config.yaml
dataset: "crops of objects in photos (Visual Genome)"
targets: ["object"]
norm: "rmsnorm"
depths: [2, 4, 4]
residual_init: "zero_last"
steps: 11300
Rows from block 7 of a small image classifier, named by matrix and row number. Rows with one number belong to one neuron. Each number is 200 + 20 x the weight over its row's rms, rounded and kept within 0 to 999. All counts start at 0.
After each neuron's rows are labels from the 100 images, of 14976, where the neuron reaches its largest size: "responds to" is what is common among them. Only what is clearly more common there than usual is listed. The data: crops of objects in photos (Visual Genome). In brackets: how many of the 100, against the usual share in percent.
# gate: MLP gate (model.blocks.7.mlp.gate.weight, 512x256), inputs 86-171
# fc1: MLP up (model.blocks.7.mlp.fc1.weight, 512x256), inputs 86-171
# fc2: MLP down (model.blocks.7.mlp.fc2.weight, 256x512, transposed), outputs 86-171

gate.141,194,210,199,170,240,201,190,179,213,233,237,200,201,186,219,159,226,241,220,204,228,211,199,192,164,228,188,197,188,189,197,210,207,196,188,200,194,203,192,183,186,215,215,199,204,184,207,195,209,224,189,193,214,214,191,197,177,217,189,175,200,192,178,211,188,225,206,212,185,206,196,215,176,215,211,218,192,201,205,196,200,203,189,191,179,216
fc1.141,188,163,202,210,195,225,215,182,196,192,198,218,205,209,181,226,210,147,222,192,195,198,188,150,193,214,191,165,236,229,180,195,160,211,215,188,198,200,201,204,196,198,222,233,207,200,195,201,229,209,205,193,143,173,176,209,179,187,206,200,179,190,230,206,193,203,185,210,223,191,213,178,196,270,222,207,228,169,184,195,209,220,184,219,168,185
fc2.141,197,172,221,198,177,206,196,169,190,173,184,206,184,198,188,193,228,172,177,225,202,215,199,187,220,218,211,209,199,190,231,215,193,205,227,194,208,168,236,182,196,192,207,201,235,234,192,215,184,204,182,199,156,202,190,244,164,190,176,202,196,205,198,255,172,191,163,252,199,198,194,225,198,233,204,197,157,205,235,204,238,226,181,210,178,225
responds to: object: shirt (33 vs 3.4)

gate.0,189,220,191,219,217,210,182,199,174,169,170,209,201,197,223,201,179,181,177,200,233,197,181,168,175,195,196,187,204,207,187,191,165,204,210,195,171,226,195,209,181,174,198,220,155,215,189,230,172,204,193,183,201,210,209,193,206,198,184,205,207,180,219,180,204,226,166,199,209,230,216,206,210,194,189,187,205,205,177,192,192,189,176,193,192,206
fc1.0,241,214,237,181,220,203,210,176,204,195,228,219,213,195,185,198,216,207,207,173,182,174,175,181,182,230,235,195,229,211,200,202,200,226,198,193,184,177,199,235,180,180,173,191,215,209,144,206,183,183,172,182,212,187,246,230,199,247,184,222,182,185,189,204,183,190,209,225,173,211,196,211,192,173,239,183,207,196,174,207,200,171,179,175,212,230
fc2.0,223,217,194,204,207,211,180,213,214,196,193,200,205,179,180,220,201,193,186,180,234,212,221,184,176,221,161,220,191,201,210,205,224,226,202,223,156,223,169,176,242,196,202,195,169,231,211,201,191,209,187,190,169,199,183,177,199,177,238,171,200,184,173,196,219,189,187,184,221,204,218,201,184,175,168,201,181,217,236,205,194,186,206,175,189,193
responds to: object: shirt (31 vs 3.4)

gate.410,226,185,203,221,198,204,195,177,182,214,228,193,203,221,144,176,224,209,229,227,210,173,236,154,212,195,192,163,251,203,225,173,193,190,198,175,193,200,214,193,212,242,224,211,183,235,181,210,230,232,220,178,195,201,195,196,224,182,208,211,200,147,175,171,215,195,157,178,197,219,200,226,181,207,219,192,183,207,187,197,182,202,225,231,208,164
fc1.410,196,214,177,198,194,226,181,224,183,173,176,203,182,219,188,215,199,199,168,219,223,211,168,224,151,217,204,178,177,183,207,192,205,177,185,176,150,205,168,213,200,169,219,187,210,156,202,189,205,217,200,227,218,182,186,184,205,223,201,204,198,234,230,230,185,210,202,203,199,209,192,196,181,228,164,201,205,210,238,192,187,169,208,205,206,235
fc2.410,218,182,183,221,224,217,213,208,159,218,246,183,195,180,211,189,171,211,207,217,158,178,189,198,220,198,201,230,161,203,203,177,206,212,226,171,215,230,198,212,180,235,191,190,212,217,188,193,197,183,145,213,176,192,171,178,210,203,251,212,208,205,179,178,214,216,223,199,227,207,208,207,176,201,204,192,195,230,162,196,175,176,182,212,158,188
responds to: object: grass (30 vs 1)

gate.276,197,192,199,189,180,206,219,173,176,234,190,251,192,194,212,204,191,217,222,179,207,205,203,202,187,203,211,207,208,226,219,203,181,221,227,218,214,198,224,224,216,230,225,176,219,180,204,192,232,211,233,157,185,232,196,205,220,221,190,216,208,237,174,192,218,242,179,237,198,177,202,198,182,175,201,190,197,208,183,191,240,198,205,224,231,212
fc1.276,202,190,189,172,208,221,187,222,203,211,237,192,228,200,155,170,210,182,204,170,217,186,192,205,193,188,174,186,208,222,220,243,246,171,179,209,183,182,207,204,220,180,183,202,209,177,198,156,181,177,196,203,202,189,212,224,203,206,200,173,187,171,202,168,198,233,231,206,241,229,181,233,183,217,198,183,210,206,179,233,207,192,203,176,222,176
fc2.276,155,198,171,163,179,182,195,180,216,231,210,203,192,201,239,234,204,200,196,205,232,203,165,200,193,200,203,228,222,190,238,187,236,180,199,184,204,175,220,223,224,219,187,199,171,218,188,180,200,198,216,202,166,194,194,210,185,225,177,187,202,162,206,229,170,177,185,168,186,208,220,176,220,200,181,246,215,234,216,195,206,193,227,185,211,188
responds to: object: shirt (30 vs 3.4)

gate.425,211,215,197,197,208,168,201,190,189,204,220,157,174,220,171,228,219,183,219,181,224,204,219,189,207,209,181,212,225,198,187,231,196,204,234,193,184,195,220,210,199,149,208,188,194,217,203,179,215,202,156,181,199,176,200,210,228,202,176,191,219,153,178,204,230,216,220,197,183,175,189,182,189,165,202,223,202,208,176,204,220,221,210,176,215,190
fc1.425,235,227,181,203,215,199,221,171,223,225,221,181,226,218,195,229,213,174,208,192,203,219,233,210,220,198,178,214,207,211,177,168,203,198,200,200,207,162,201,198,188,147,225,203,212,194,193,155,225,180,185,187,203,174,222,185,216,197,185,193,177,154,200,194,190,195,233,168,187,241,204,224,184,181,173,178,191,197,209,235,196,201,194,206,192,202
fc2.425,182,179,175,214,208,198,204,202,184,221,192,207,218,216,174,203,178,204,217,197,192,176,206,171,206,222,162,182,185,184,165,197,211,202,201,220,207,201,236,202,197,229,200,201,207,201,169,208,206,184,159,177,193,189,226,180,193,191,171,199,206,182,183,192,237,199,200,180,191,211,224,208,167,220,187,200,212,199,212,191,171,184,142,234,171,185
responds to: object: man (41 vs 3.5)

gate.251,219,185,184,204,217,238,198,200,209,208,212,172,232,171,187,181,167,203,179,210,212,185,181,176,186,186,199,179,221,189,212,212,214,235,207,224,187,173,188,140,196,208,204,191,182,225,228,189,210,197,226,183,193,171,189,169,210,170,206,202,210,195,166,212,197,200,211,202,214,225,180,209,232,213,172,228,202,203,220,194,208,204,183,189,185,202
fc1.251,203,218,217,190,155,198,215,183,186,186,227,191,244,207,215,184,213,202,220,214,218,208,206,219,222,204,186,199,199,189,202,202,225,200,195,236,189,197,165,228,213,215,191,145,189,202,156,225,248,178,197,247,181,181,178,214,214,215,196,211,219,161,198,164,205,197,194,204,209,225,182,213,178,177,234,176,176,189,195,185,211,195,240,169,181,199
fc2.251,211,161,212,198,161,240,185,184,194,187,182,223,193,159,175,194,185,138,181,211,209,187,200,186,193,216,204,205,192,222,195,192,196,191,207,194,233,189,161,160,168,217,182,219,220,216,227,230,185,193,194,160,197,193,199,216,216,199,217,195,220,232,243,202,198,203,187,223,224,181,193,205,199,183,180,183,198,201,188,218,185,220,206,263,213,197
responds to: object: shirt (52 vs 3.4)

gate.326,194,184,190,178,204,196,174,202,181,155,216,199,263,234,182,183,208,207,183,193,202,214,186,182,205,184,208,188,181,203,198,214,205,191,234,229,230,222,186,182,209,193,195,198,211,196,209,200,192,215,204,169,199,250,241,204,186,200,173,206,205,211,179,176,201,209,209,264,208,207,178,168,179,200,197,199,179,263,199,209,203,179,179,191,193,229
fc1.326,201,195,198,173,203,170,176,170,214,162,219,211,192,188,154,196,219,181,177,204,188,205,204,179,209,222,227,189,135,199,204,189,233,175,201,177,221,197,206,234,241,187,218,184,229,221,226,211,212,180,224,149,218,200,188,214,217,183,183,218,205,233,204,163,206,197,205,223,181,209,199,196,198,191,210,181,216,205,177,193,221,210,208,179,198,217
fc2.326,198,202,232,210,183,195,195,226,200,206,188,189,180,187,188,199,196,207,202,194,215,181,227,180,188,224,188,171,212,173,200,158,166,211,193,177,209,188,227,169,176,224,184,219,184,207,181,173,201,224,191,204,160,200,184,176,182,199,231,188,205,186,194,206,241,170,179,184,243,165,204,194,199,158,184,221,196,202,207,177,192,208,195,199,194,198
responds to: object: man (25 vs 3.5)

gate.457,148,174,252,213,189,210,179,203,175,214,159,194,221,218,184,182,192,219,207,224,180,197,233,174,187,204,176,212,207,174,182,220,180,188,190,185,218,207,219,195,212,182,244,202,204,217,181,200,193,165,211,187,241,204,171,222,202,215,189,190,190,256,175,222,238,185,211,151,197,213,201,178,217,175,191,179,209,204,204,175,210,219,207,209,182,192
fc1.457,221,193,207,213,196,215,221,200,178,210,243,218,206,233,207,187,200,189,206,188,217,208,178,256,202,170,212,199,228,206,215,188,199,214,201,221,186,209,189,215,209,165,184,198,212,183,204,215,188,221,239,196,241,208,175,224,199,172,182,223,185,187,227,235,218,240,192,197,205,191,217,167,199,224,176,219,226,227,212,216,196,187,198,217,195,215
fc2.457,242,192,210,211,175,238,188,217,165,181,190,231,213,200,189,189,199,184,162,211,181,172,184,172,220,173,196,200,223,188,186,236,222,180,221,198,209,206,197,190,174,187,174,226,211,223,201,182,218,213,185,232,181,178,162,192,195,183,210,177,165,177,180,169,210,219,145,184,191,201,225,209,175,208,217,200,238,180,200,211,218,197,202,206,173,206
responds to: object: grass (26 vs 1)

gate.4,197,223,199,168,145,198,194,215,196,194,187,225,211,192,187,202,197,192,197,244,192,195,222,196,199,213,206,194,202,200,204,201,189,214,175,229,220,199,211,195,201,190,193,189,221,186,174,223,197,233,197,229,204,191,208,183,217,233,176,182,198,204,203,170,192,189,162,202,185,182,183,196,229,207,214,220,242,183,186,220,196,210,174,192,177,165
fc1.4,199,192,228,176,194,201,222,161,191,185,201,219,206,209,205,183,179,170,176,214,224,201,219,189,194,199,221,181,188,194,221,183,186,200,224,202,179,208,203,229,184,175,190,194,204,227,183,176,200,170,236,174,211,224,178,191,178,183,181,206,178,219,194,211,210,213,212,162,182,174,188,168,218,214,199,203,182,235,208,189,210,206,203,216,216,190
fc2.4,174,204,207,178,215,221,189,199,226,201,201,201,232,219,181,240,203,243,201,196,205,207,195,217,200,205,220,223,173,188,156,237,204,207,227,176,177,202,190,186,207,228,191,186,192,188,195,208,188,211,217,215,192,233,216,185,175,214,187,243,220,225,196,189,200,206,197,238,227,196,215,191,203,212,169,183,253,206,189,221,213,242,181,173,192,196
responds to: object: wall (26 vs 2.4)

gate.300,181,154,226,151,214,168,199,177,195,221,205,176,216,189,214,225,194,166,158,193,198,190,188,198,213,234,180,190,187,208,183,191,246,201,195,219,176,197,230,161,210,180,197,170,176,192,193,199,159,184,189,198,232,188,193,220,208,211,169,201,194,224,220,197,169,181,186,208,197,191,179,210,208,250,182,202,224,177,228,201,208,191,202,227,200,220
fc1.300,230,212,166,218,224,246,184,227,223,195,184,199,183,218,179,221,187,178,199,226,195,168,214,219,217,211,203,210,193,205,235,194,146,210,233,206,201,210,204,228,207,223,205,220,176,221,205,191,231,199,261,196,195,238,200,176,179,210,198,173,169,186,188,193,207,213,232,202,199,205,213,182,202,147,192,197,202,203,217,165,219,180,215,194,196,199
fc2.300,192,202,207,220,224,193,185,185,201,203,184,172,203,220,175,208,206,225,210,203,209,208,199,236,203,212,184,187,211,207,178,218,219,210,203,192,184,174,204,178,170,176,195,204,226,200,224,206,185,159,184,225,207,200,197,170,197,202,198,218,194,235,225,245,185,190,208,204,147,204,214,212,200,244,231,214,232,187,214,220,198,204,201,229,158,218
responds to: object: shirt (26 vs 3.4)

gate.6,195,193,209,181,220,191,185,184,190,223,209,219,169,230,225,211,187,213,172,216,222,194,161,175,206,209,203,234,199,175,156,187,239,179,187,208,197,195,195,168,183,205,228,210,178,174,188,177,182,187,188,223,244,222,215,220,192,176,183,163,185,177,170,208,191,166,250,200,185,210,179,183,198,211,171,211,196,217,191,192,231,177,196,194,188,181
fc1.6,219,232,197,227,185,195,171,206,194,162,193,178,216,170,141,208,180,198,203,207,179,218,172,238,182,200,162,166,214,198,232,222,171,190,197,214,190,231,183,231,215,202,180,195,176,214,189,237,219,201,196,193,192,203,164,173,177,219,200,211,212,203,179,194,219,223,192,175,214,215,178,185,207,223,200,226,219,182,227,201,190,191,200,180,217,170
fc2.6,182,175,188,205,213,197,172,199,224,207,194,228,197,188,213,174,221,210,194,248,218,200,229,203,223,236,185,200,201,193,218,194,203,189,195,194,211,224,191,172,182,208,150,194,233,193,202,220,212,190,224,205,193,188,216,193,231,216,205,168,235,212,209,220,209,220,179,181,181,168,202,213,209,227,188,207,208,173,221,216,182,213,210,246,211,230
responds to: object: shirt (50 vs 3.4)