config.toml
arch = "pvt"
model = "image classifier"
dataset = "crops of objects in photos (Visual Genome)"
train_examples = 123503
image_size = 32
crop_scale_min = 1
horizontal_flip = true
rotation_deg = 5
targets = ["object"]
num_classes = 300
norm = "rmsnorm"
norm_position = "pre"
activation = "swiglu"
mlp_ratio = 2
head_dim = 16
fused_qkv = false
qk_norm = false
parallel_block = false
dropout = 0.05
inner_norm = false
drop_path = 0.05
patch_size = [2, 2]
depths = [2, 4, 4]
widths = [64, 128, 256]
mixing = "mixup"
loss = "cross_entropy"
init = "torch_default"
residual_init = "zero_last"
optimizer = "muon"
muon_scale = "match_rms_adamw"
lr = 0.0071
momentum = 0.9
nesterov = true
orthogonalizer = "newton_schulz_5"
adamw_lr_other_params = 0.00083
grad_clip = 1.0
steps = 11300
batch_size = 128
epochs = 11.7
lr_schedule = "poly"
final_lr_fraction = 0
warmup_steps = 220
weight_decay = 0.02
adamw_weight_decay_other_params = 0
Rows from block 7 of a small image classifier, named by matrix and row number. Rows with one number belong to one neuron. Each number is 500 + 25 x the weight over its row's rms, rounded and kept within 0 to 999. All counts start at 0. Numbers have three digits each.
After each neuron's rows are labels from the 100 images, of 14976, where the neuron reaches its largest size: "patch colour" is the nearest of a few named colours to the mean colour under the peak. Only what is clearly more common there than usual is listed. The data: crops of objects in photos (Visual Genome). In brackets: how many of the 100.
# gate: MLP gate (model.blocks.7.mlp.gate.weight, 512x256), inputs 0-85
# fc1: MLP up (model.blocks.7.mlp.fc1.weight, 512x256), inputs 0-85
# fc2: MLP down (model.blocks.7.mlp.fc2.weight, 256x512, transposed), outputs 0-85

gate.462:512534517536533527531473506509468526505482513484490513479483526516459508487480501564524515506529538524431519474492498518533510488457497514501521507539502451478515461490456477521477467485482451514500471549478507510495516517509481517510508509485508525470507500
fc1.462:450533487525558499498471471518472478474491525514531475528474514500520508476542438516504527484544488528445516461486520511469514508480465499478553492449484524526514461478483521522459480516504541530508501519492528542472489462496534521509504472510512492495473531
fc2.462:492508503500484538502471434538487460550536510505488533472514467512505503465507502449492471519502506495464458465528500501510533516514479483482500482474483483549482502493490517490494467531517477548557491557459475518493486496501481517524483535514506486501445464
patch colour: white (37)

gate.167:509451505472553505495527484501489527470519526439517472459510526461450516471494506505502468517514513524491474504510474507492486511497537493476508516476493537479465502541466494459507498507467510522507498498515480491526442457526506484543510532527518510520496488
fc1.167:510476514493510491513461495468526461488497478498492509531474541505517469495487523512456500481471517528534523551497511525532469493479449490521519486529509455519502513533523503506485486498476490509495490463489467483452484577489571506471515490506453480469518501
fc2.167:509486473487463509488487478511543507486532474472482480444484514518514473507513525496515528482480502486491464505503538491524502486500492486530553510484529470501517505532485493485528425505551496492493536505504539513460484531511504469511532499518491452547518522
patch colour: brown (64)

gate.443:535485440499480510526503519495528441486484532483519494530474518536514519499525476456524459482525475502519511497474529512481470478489526476462520482476493489487449547498508487478471498457495539456507523501514547523508526487457462509492492503530529496529486508
fc1.443:537519523503467510522509509508544496506500526457483475497506494531537490476473509499470517562486482510503489530494483545456532492497496471498471539517513503482487468498490476481464439498505485508565487522515480464504505548474485489495449512497492500457486508
fc2.443:514502515519513509443466508472486488501538480497522492509490523502478485530525512483516499506528460480518487451475533474530511509517470499512479538509483510508528480526528516496487541481521462487494475500504559479482523510521518475523551484500483538535495491
patch colour: pink (37)

gate.269:490511496450499495485514503495531507506510475508533496467554460483470533556536502499489500518496527547526488488451489515541483474551429484498507512517507491513494513514515495503531516463492480466482495496445483495505514508516448472557489493509536498514480527
fc1.269:500556495469486513508495484512488478526523506531480498456546506509510512481451454541496495475549456499535540488507531504519520506529552528490485561507513453485479462474546537497509469474475473506509530556497510466520486516464494439442523501506521531543520465
fc2.269:492492509466480532462518510538490523488474484463514523499509490478476486501570482514512538513475483456513480513512490478504507539514448485522504525476507474485479494505503503475509516481520519502486476454506493552515543497495486479509465519503492512518491507
patch colour: black (28)

gate.434:482499524475448525521483484494535486456503520457526523473476450469532540493465492536494478513509492499477483524463501488517503503482527466479532518534467524541491502484480491481504523503505532511459464521493497526531512519487484505554490504501490522500462484
fc1.434:502451464504447465505468520531481456553513538472489509489531520466504516511471476489492539508476494523460475532479454499516510482491489496514512522527481499461527542491461508508547460491498530526486535479484516480480526487520512478505515512513539476483475523
fc2.434:510473542478474524509515463513496459489510486487498506487503463441459520497492495515492514541509526490479530522539424433539531508535507492502472538493494548522534523503494475518539502499507485494455500474460536506485498449510511544483493500467521502548495481
patch colour: pink (25)

gate.163:486531493509482503499540470488540525495495544431529487479497526480469489502508455501508481539496492502513515475503507514536542478451509462496511511480482450499483505483494515512518491479497496475496534578472495526487544485474515483481502495500532470484508523
fc1.163:471499491486477466497537493511463551525548473479470525472495462485492451488498489503486491513470512509502502488533485543522509467448508511477488488495468467533488562457458482504476477500487487496466521547496509553489453504454533491444514456506550527476492500
fc2.163:507531524504490475471550495526483481525533498454529526514524489487546495502543456502503471466511472513510524503513494565500524470500461491481499497539505477502501488497502466466502521487484535490476487511472522521457497459441544495545501482505523510536486513
patch colour: grey (68)

gate.382:484547472518525509520486523479481520458494486481470511475487466529563492523515511518480502507509518557492515521537484496528479520527504509506508440465499491511514457490527494558505496462458486506525508501501482523510470502508500550557498456490527518489528503
fc1.382:504527491470508527499498521481520513486528488484516523486494514478534489534490495499509490494486528478515483555486433506527491470486493528494488483472484502531475526477478503521468481478499539541541534522474482495493510532509469516529499484517492477523480501
fc2.382:533479527497519467487512472495454512504484469509490454514471525518487472526476475511481485496496505471491542462523512494499532480527494483488479487514489490450492468481439477499528545521506462494485532526506504457492448496479489488482490504526500503489489539
patch colour: pink (27)

gate.157:526506546482486542530530469495492534542468525515478482499527525560468500528485533529500523495509495492508473492505508506494451512494544507514496527492516522483477485500497535534489483465543469494541468506469504461490489547451470529499502526489468537505475432
fc1.157:432460469498511521450504502534556516498543477498541480530492540466520493523469508483533537525534496499532527467528526490518513508486511510470498485520500504496558457490528508531526481521493540505436517502503445490476526440527494453498525509515531502502541523
fc2.157:516505494504487425524460538536525483502543520551473508484496537470522504535494517479499513503495520517503495557481466482510539475534462493503481484487480547473463520505495439515528513514495544521508482489518503506507530489484497525479493542504503493487487533
patch colour: brown (62)

gate.198:517499450504478475523481485491497489536487485511449518463501488473480490515473450504514450487475479496518479548493506530464510518493477499506486470501493500498473525528487463492476466459496511519506507545496527499518497479481483482528456506500520440505521540
fc1.198:470471512514500494462489513490475555499527477425535521524509518526544493497496477518495521535469474505485448493519494542476536500475501486546470504494491536495543522477502521516500501542476547505505557554508474486500499471532490519489503504518496478500492510
fc2.198:514482466550471498517492533517479503506436543489476507542500498518474504471486513504480530483479499462468459564534490505510478520496501499474490494519512467488500506521553532465489477447532516554471458511467498538530451470496529480507492481493557510500529482
patch colour: pink (27)

gate.230:498483510515512492466448479500513495498500484506505517502507498513499539549477507492522500494460447501481475485496553529457485495471488500507523484493511548475510515439479495487489528489507519432536489552523473538522514463526434543483508495512495456515505459
fc1.230:544514489469494512544502509516496472545488480517515501530462473506483489483491517515464506518520487455519519510480485545549508513476446499501496480501483488504474451558544522505502505462492505503522494470521486474568500514518513480525540541487475493538497526
fc2.230:506508464494447493557522481485442506490505509526459488506481493457495509511501489471505502513504514492508529518504548497479487458475491465472515470510522452518502441501485517465500535483512483504517498502476519556519483420518503469457459514495506497462483536
patch colour: white (26)

gate.32:483534482518513505554501505467489516454511517529482532448508509526522478504483497530512521475522489496502486507489504485469507548475491498483517476491539479484494504521496539493500471547471487500501501551499502523494503471536470436502514455427520523485515491
fc1.32:504500554485512518450527480479485513511493488492483507566516479440503470517510534505486479526497518522462504510519511506484502518514502524530526536532499502526509468508476488483478488456529490499478515480466452479520521509493500519486486491546480467512491482
fc2.32:473483427473498500441497492475504529528534542494515487493436472524492484495510522483487498491483495514493466467531502468504526493560465487478484476521532477484465469530527508526525487513475515500499508528477515529484483508489504531524464497503522514451516496
patch colour: white (84)

gate.478:500485550512520492521482461548504517532485492511452487487518510473513445540501512489541502499510500530468491487492466443475502491500508525459523485480481507562513492501456497469505478541527513436492501482518499507475515467492495548535528472528483530533505477
fc1.478:494556445496519477512509509446515493466537475492465561511461514519506546505521476512512524480499485482497508528453494548502535519518470480511527490527472537494486482540508519518503517506521466505492489522534564486519515517484457504470513542528498496478505491
fc2.478:517481449550472517490492479507495497485517503488505500520508483531541458547502508481458493470536501464474495503487534550494511494544488507496521520502516484514519459488510453489540492503526450467522512471545489479469464546460498522502480504439483486520510492
patch colour: white (44)

gate.42:542525464461477501506456498522462523470498463461462498475481467520494469479520499480523502485499506501472491457506498474518515454465514522486490476443510498500508506464504486498498532476480507532577473513496467464514533491496472516521485521493529493489473443
fc1.42:476485519509546489522482485470490499511496510526478521520458500496524482520497500543504487483506512493428487518477486484494535497499538507496575483472497516540497526496491524490524455498514507519507494536468510505485493492507560496525477508479511481497492528
fc2.42:459481437489457509515472499547471439509493472442517474458481460478500532487506486543522499500521490527469494502476456499495531474520508501486502479509494477529497525531505507442505538519477477490530481467487474459505494481470447495489477503530483506476486481
patch colour: white (54)

gate.505:500493478514491482481487512494500501510504455452520552497487475497537503438506524504508504470489502522505517514502489489493466525477480506478515522515500516525517446493537500523524519560481485493526493502495499531529497472470493500511504535464524539513473525
fc1.505:533517523510520510458521501487507505498480465448494531495508535530539474457494523475519518485502464513520519501533539491532457483485487494455527470529507540454534508490511456483515514511473488467512474472539514537505503502522508503470507468517483508479456484
fc2.505:523487494481475515536508524523506525494500545543446472503499487529468524559546508492478504540483525509504467480486522500476539464543537497503506487465489443484473526482483516496469492508467518527482552482469487492500567483487510498519522513490496517513513557
patch colour: grey (70)

gate.180:481472527483479463522523513500526478526508544529524551548469471491517526543489509527513504504485492532509470530499492487492530542506473501505489474558472451521495493529522482459520496492521499496535480487478487494504481503479493496490499525448489466481542522
fc1.180:485510505518467519498503496512509499511496520529497491476502496511501537447521470472481483458508535524531488492482489518540485524493500533544513568459503521502529492519472516486521476500514499507459520533470522518535528445470510511482534450451507527533434527
fc2.180:520531481468479508501527480507505466469488488531449512457486518512505491491516468472520490453487495502483488473439494517493506491498487515521528476512526468528528550467500505538503524521510515474447522470497517477527487516506535480463436488526503543523484500
patch colour: black (35)

gate.395:530522531481518510529475504499545479463489557498504509483500526505492493485511522515450505510480514539493432532532466493501501507420498502449473498504480513472506542483482539487554527479489513507555505492489519501505463538489477494530524502514504500543538492
fc1.395:533464494526531437489514501457509478457519489503503491539476503466506531543541480501517514506489474495481494505552525516499517493520486470520527507518512480528507517502450547536485473463487524496497475459504475483539488492518527510487529504512537466527515514
fc2.395:519518480470519515485512511448504489510522512506528505504464514508476479532487489519472482508509466471525512499477540484454464488522494448451505468513491489510514529491459474474507508512468527513511520499451563522460506497450503539526505530482491508561464515
patch colour: grey (68)

gate.70:511476529484498511483502522482473516473536466504513534485491515507485494508514534521514585461516513532456520480498517532516497518495524505461469487533539464533530467475490501466506519538492508478500541529544524471512481500500516524479509506528464510481516546
fc1.70:489501494526513526471489478507530500530482469486473526508511515539502484476512483493535482520502469482522501429488489493454468472517509505549492483535464508466460518537533491515537517497508502528521490459490475474502504503524506505502487485487504512510469517
fc2.70:487489489480491494530489480464510534468498503496498507480462484506545507498474523500507491509493488460511503509482514512511528476493515510485537515525521540483522497496454478499480484492542526524477501500511468493486466482501539474512480529423462495479490530
patch colour: grey (65)

gate.368:500493463478478478507478532440527451555528484465479444480487472541457527470532506502524514474483452499490535457462508477511485507488504455509566518489489496473493524521402514492473517496517519510499501520491494460495496476474522514494465491483501501528492518
fc1.368:507459518530512478497443519490476534538509517516515519517488526485491494492513481485518469466494468490537480524533506493528498470497504501460493518515472467512455483510530529472524490492451547506515462476498516498498480510511507532493517518452537521498520521
fc2.368:522534476497519523502507477531503495511532532528479497458558527470475516447521514520510497513493490520516507503492472487490455490538477482513490483512478485516481540527496507529513472506536522525517503508484504507535518490515490494528510488494488516502472449
patch colour: pink (27)

gate.458:522492538521530507523528485491464484477468478458524481486453545500487489514483490500510544513487479501547472482479543500538465547486497494488546497450520533528471523511480489523502533488469509454511496482503476470516545519524486497522444484484488489514530472
fc1.458:477473451522473488559482473519510490491510479571489491474513493509526517498529479480485511498535511511516482493563494480522466503527507539511478475473500487503529524506478456523487482554508511481515483509503431527542521539529482468484511504504504483497487517
fc2.458:491493456505505498535544488483489492492469465521510545462499494507462520501504545546482478492483544478540517470505519528522519484514527478522490489557503507468490494477507493510530469513538478511479541506470485497532483494494521483517507447494523529466484481
patch colour: black (27)

gate.103:481477509497460471527530511479528480519487485471466512502517503487533523510493509507538450547514495501501508505475537505528506528519452466533477479485490494509471499538491490520500481526523503484465510546516479484511503479494520467485478527462487496498489535
fc1.103:511541450535503481515521494516494526504515509519524510523519506494509508568471459512534526467522531512504509525478481475506486496488534514481519522520469476516499502499528468483485536483534475471469486513555500455494507481539481488448512457505484466522496521
fc2.103:524489486517545505536447498489490492461493486506524546460506489511521553498466474511454501501506460468526481498540546511479492521494505521506495512462513539496547481490524494525478495496488509508482492487497528491506503496509482545523520497503458517503503511
patch colour: white (30)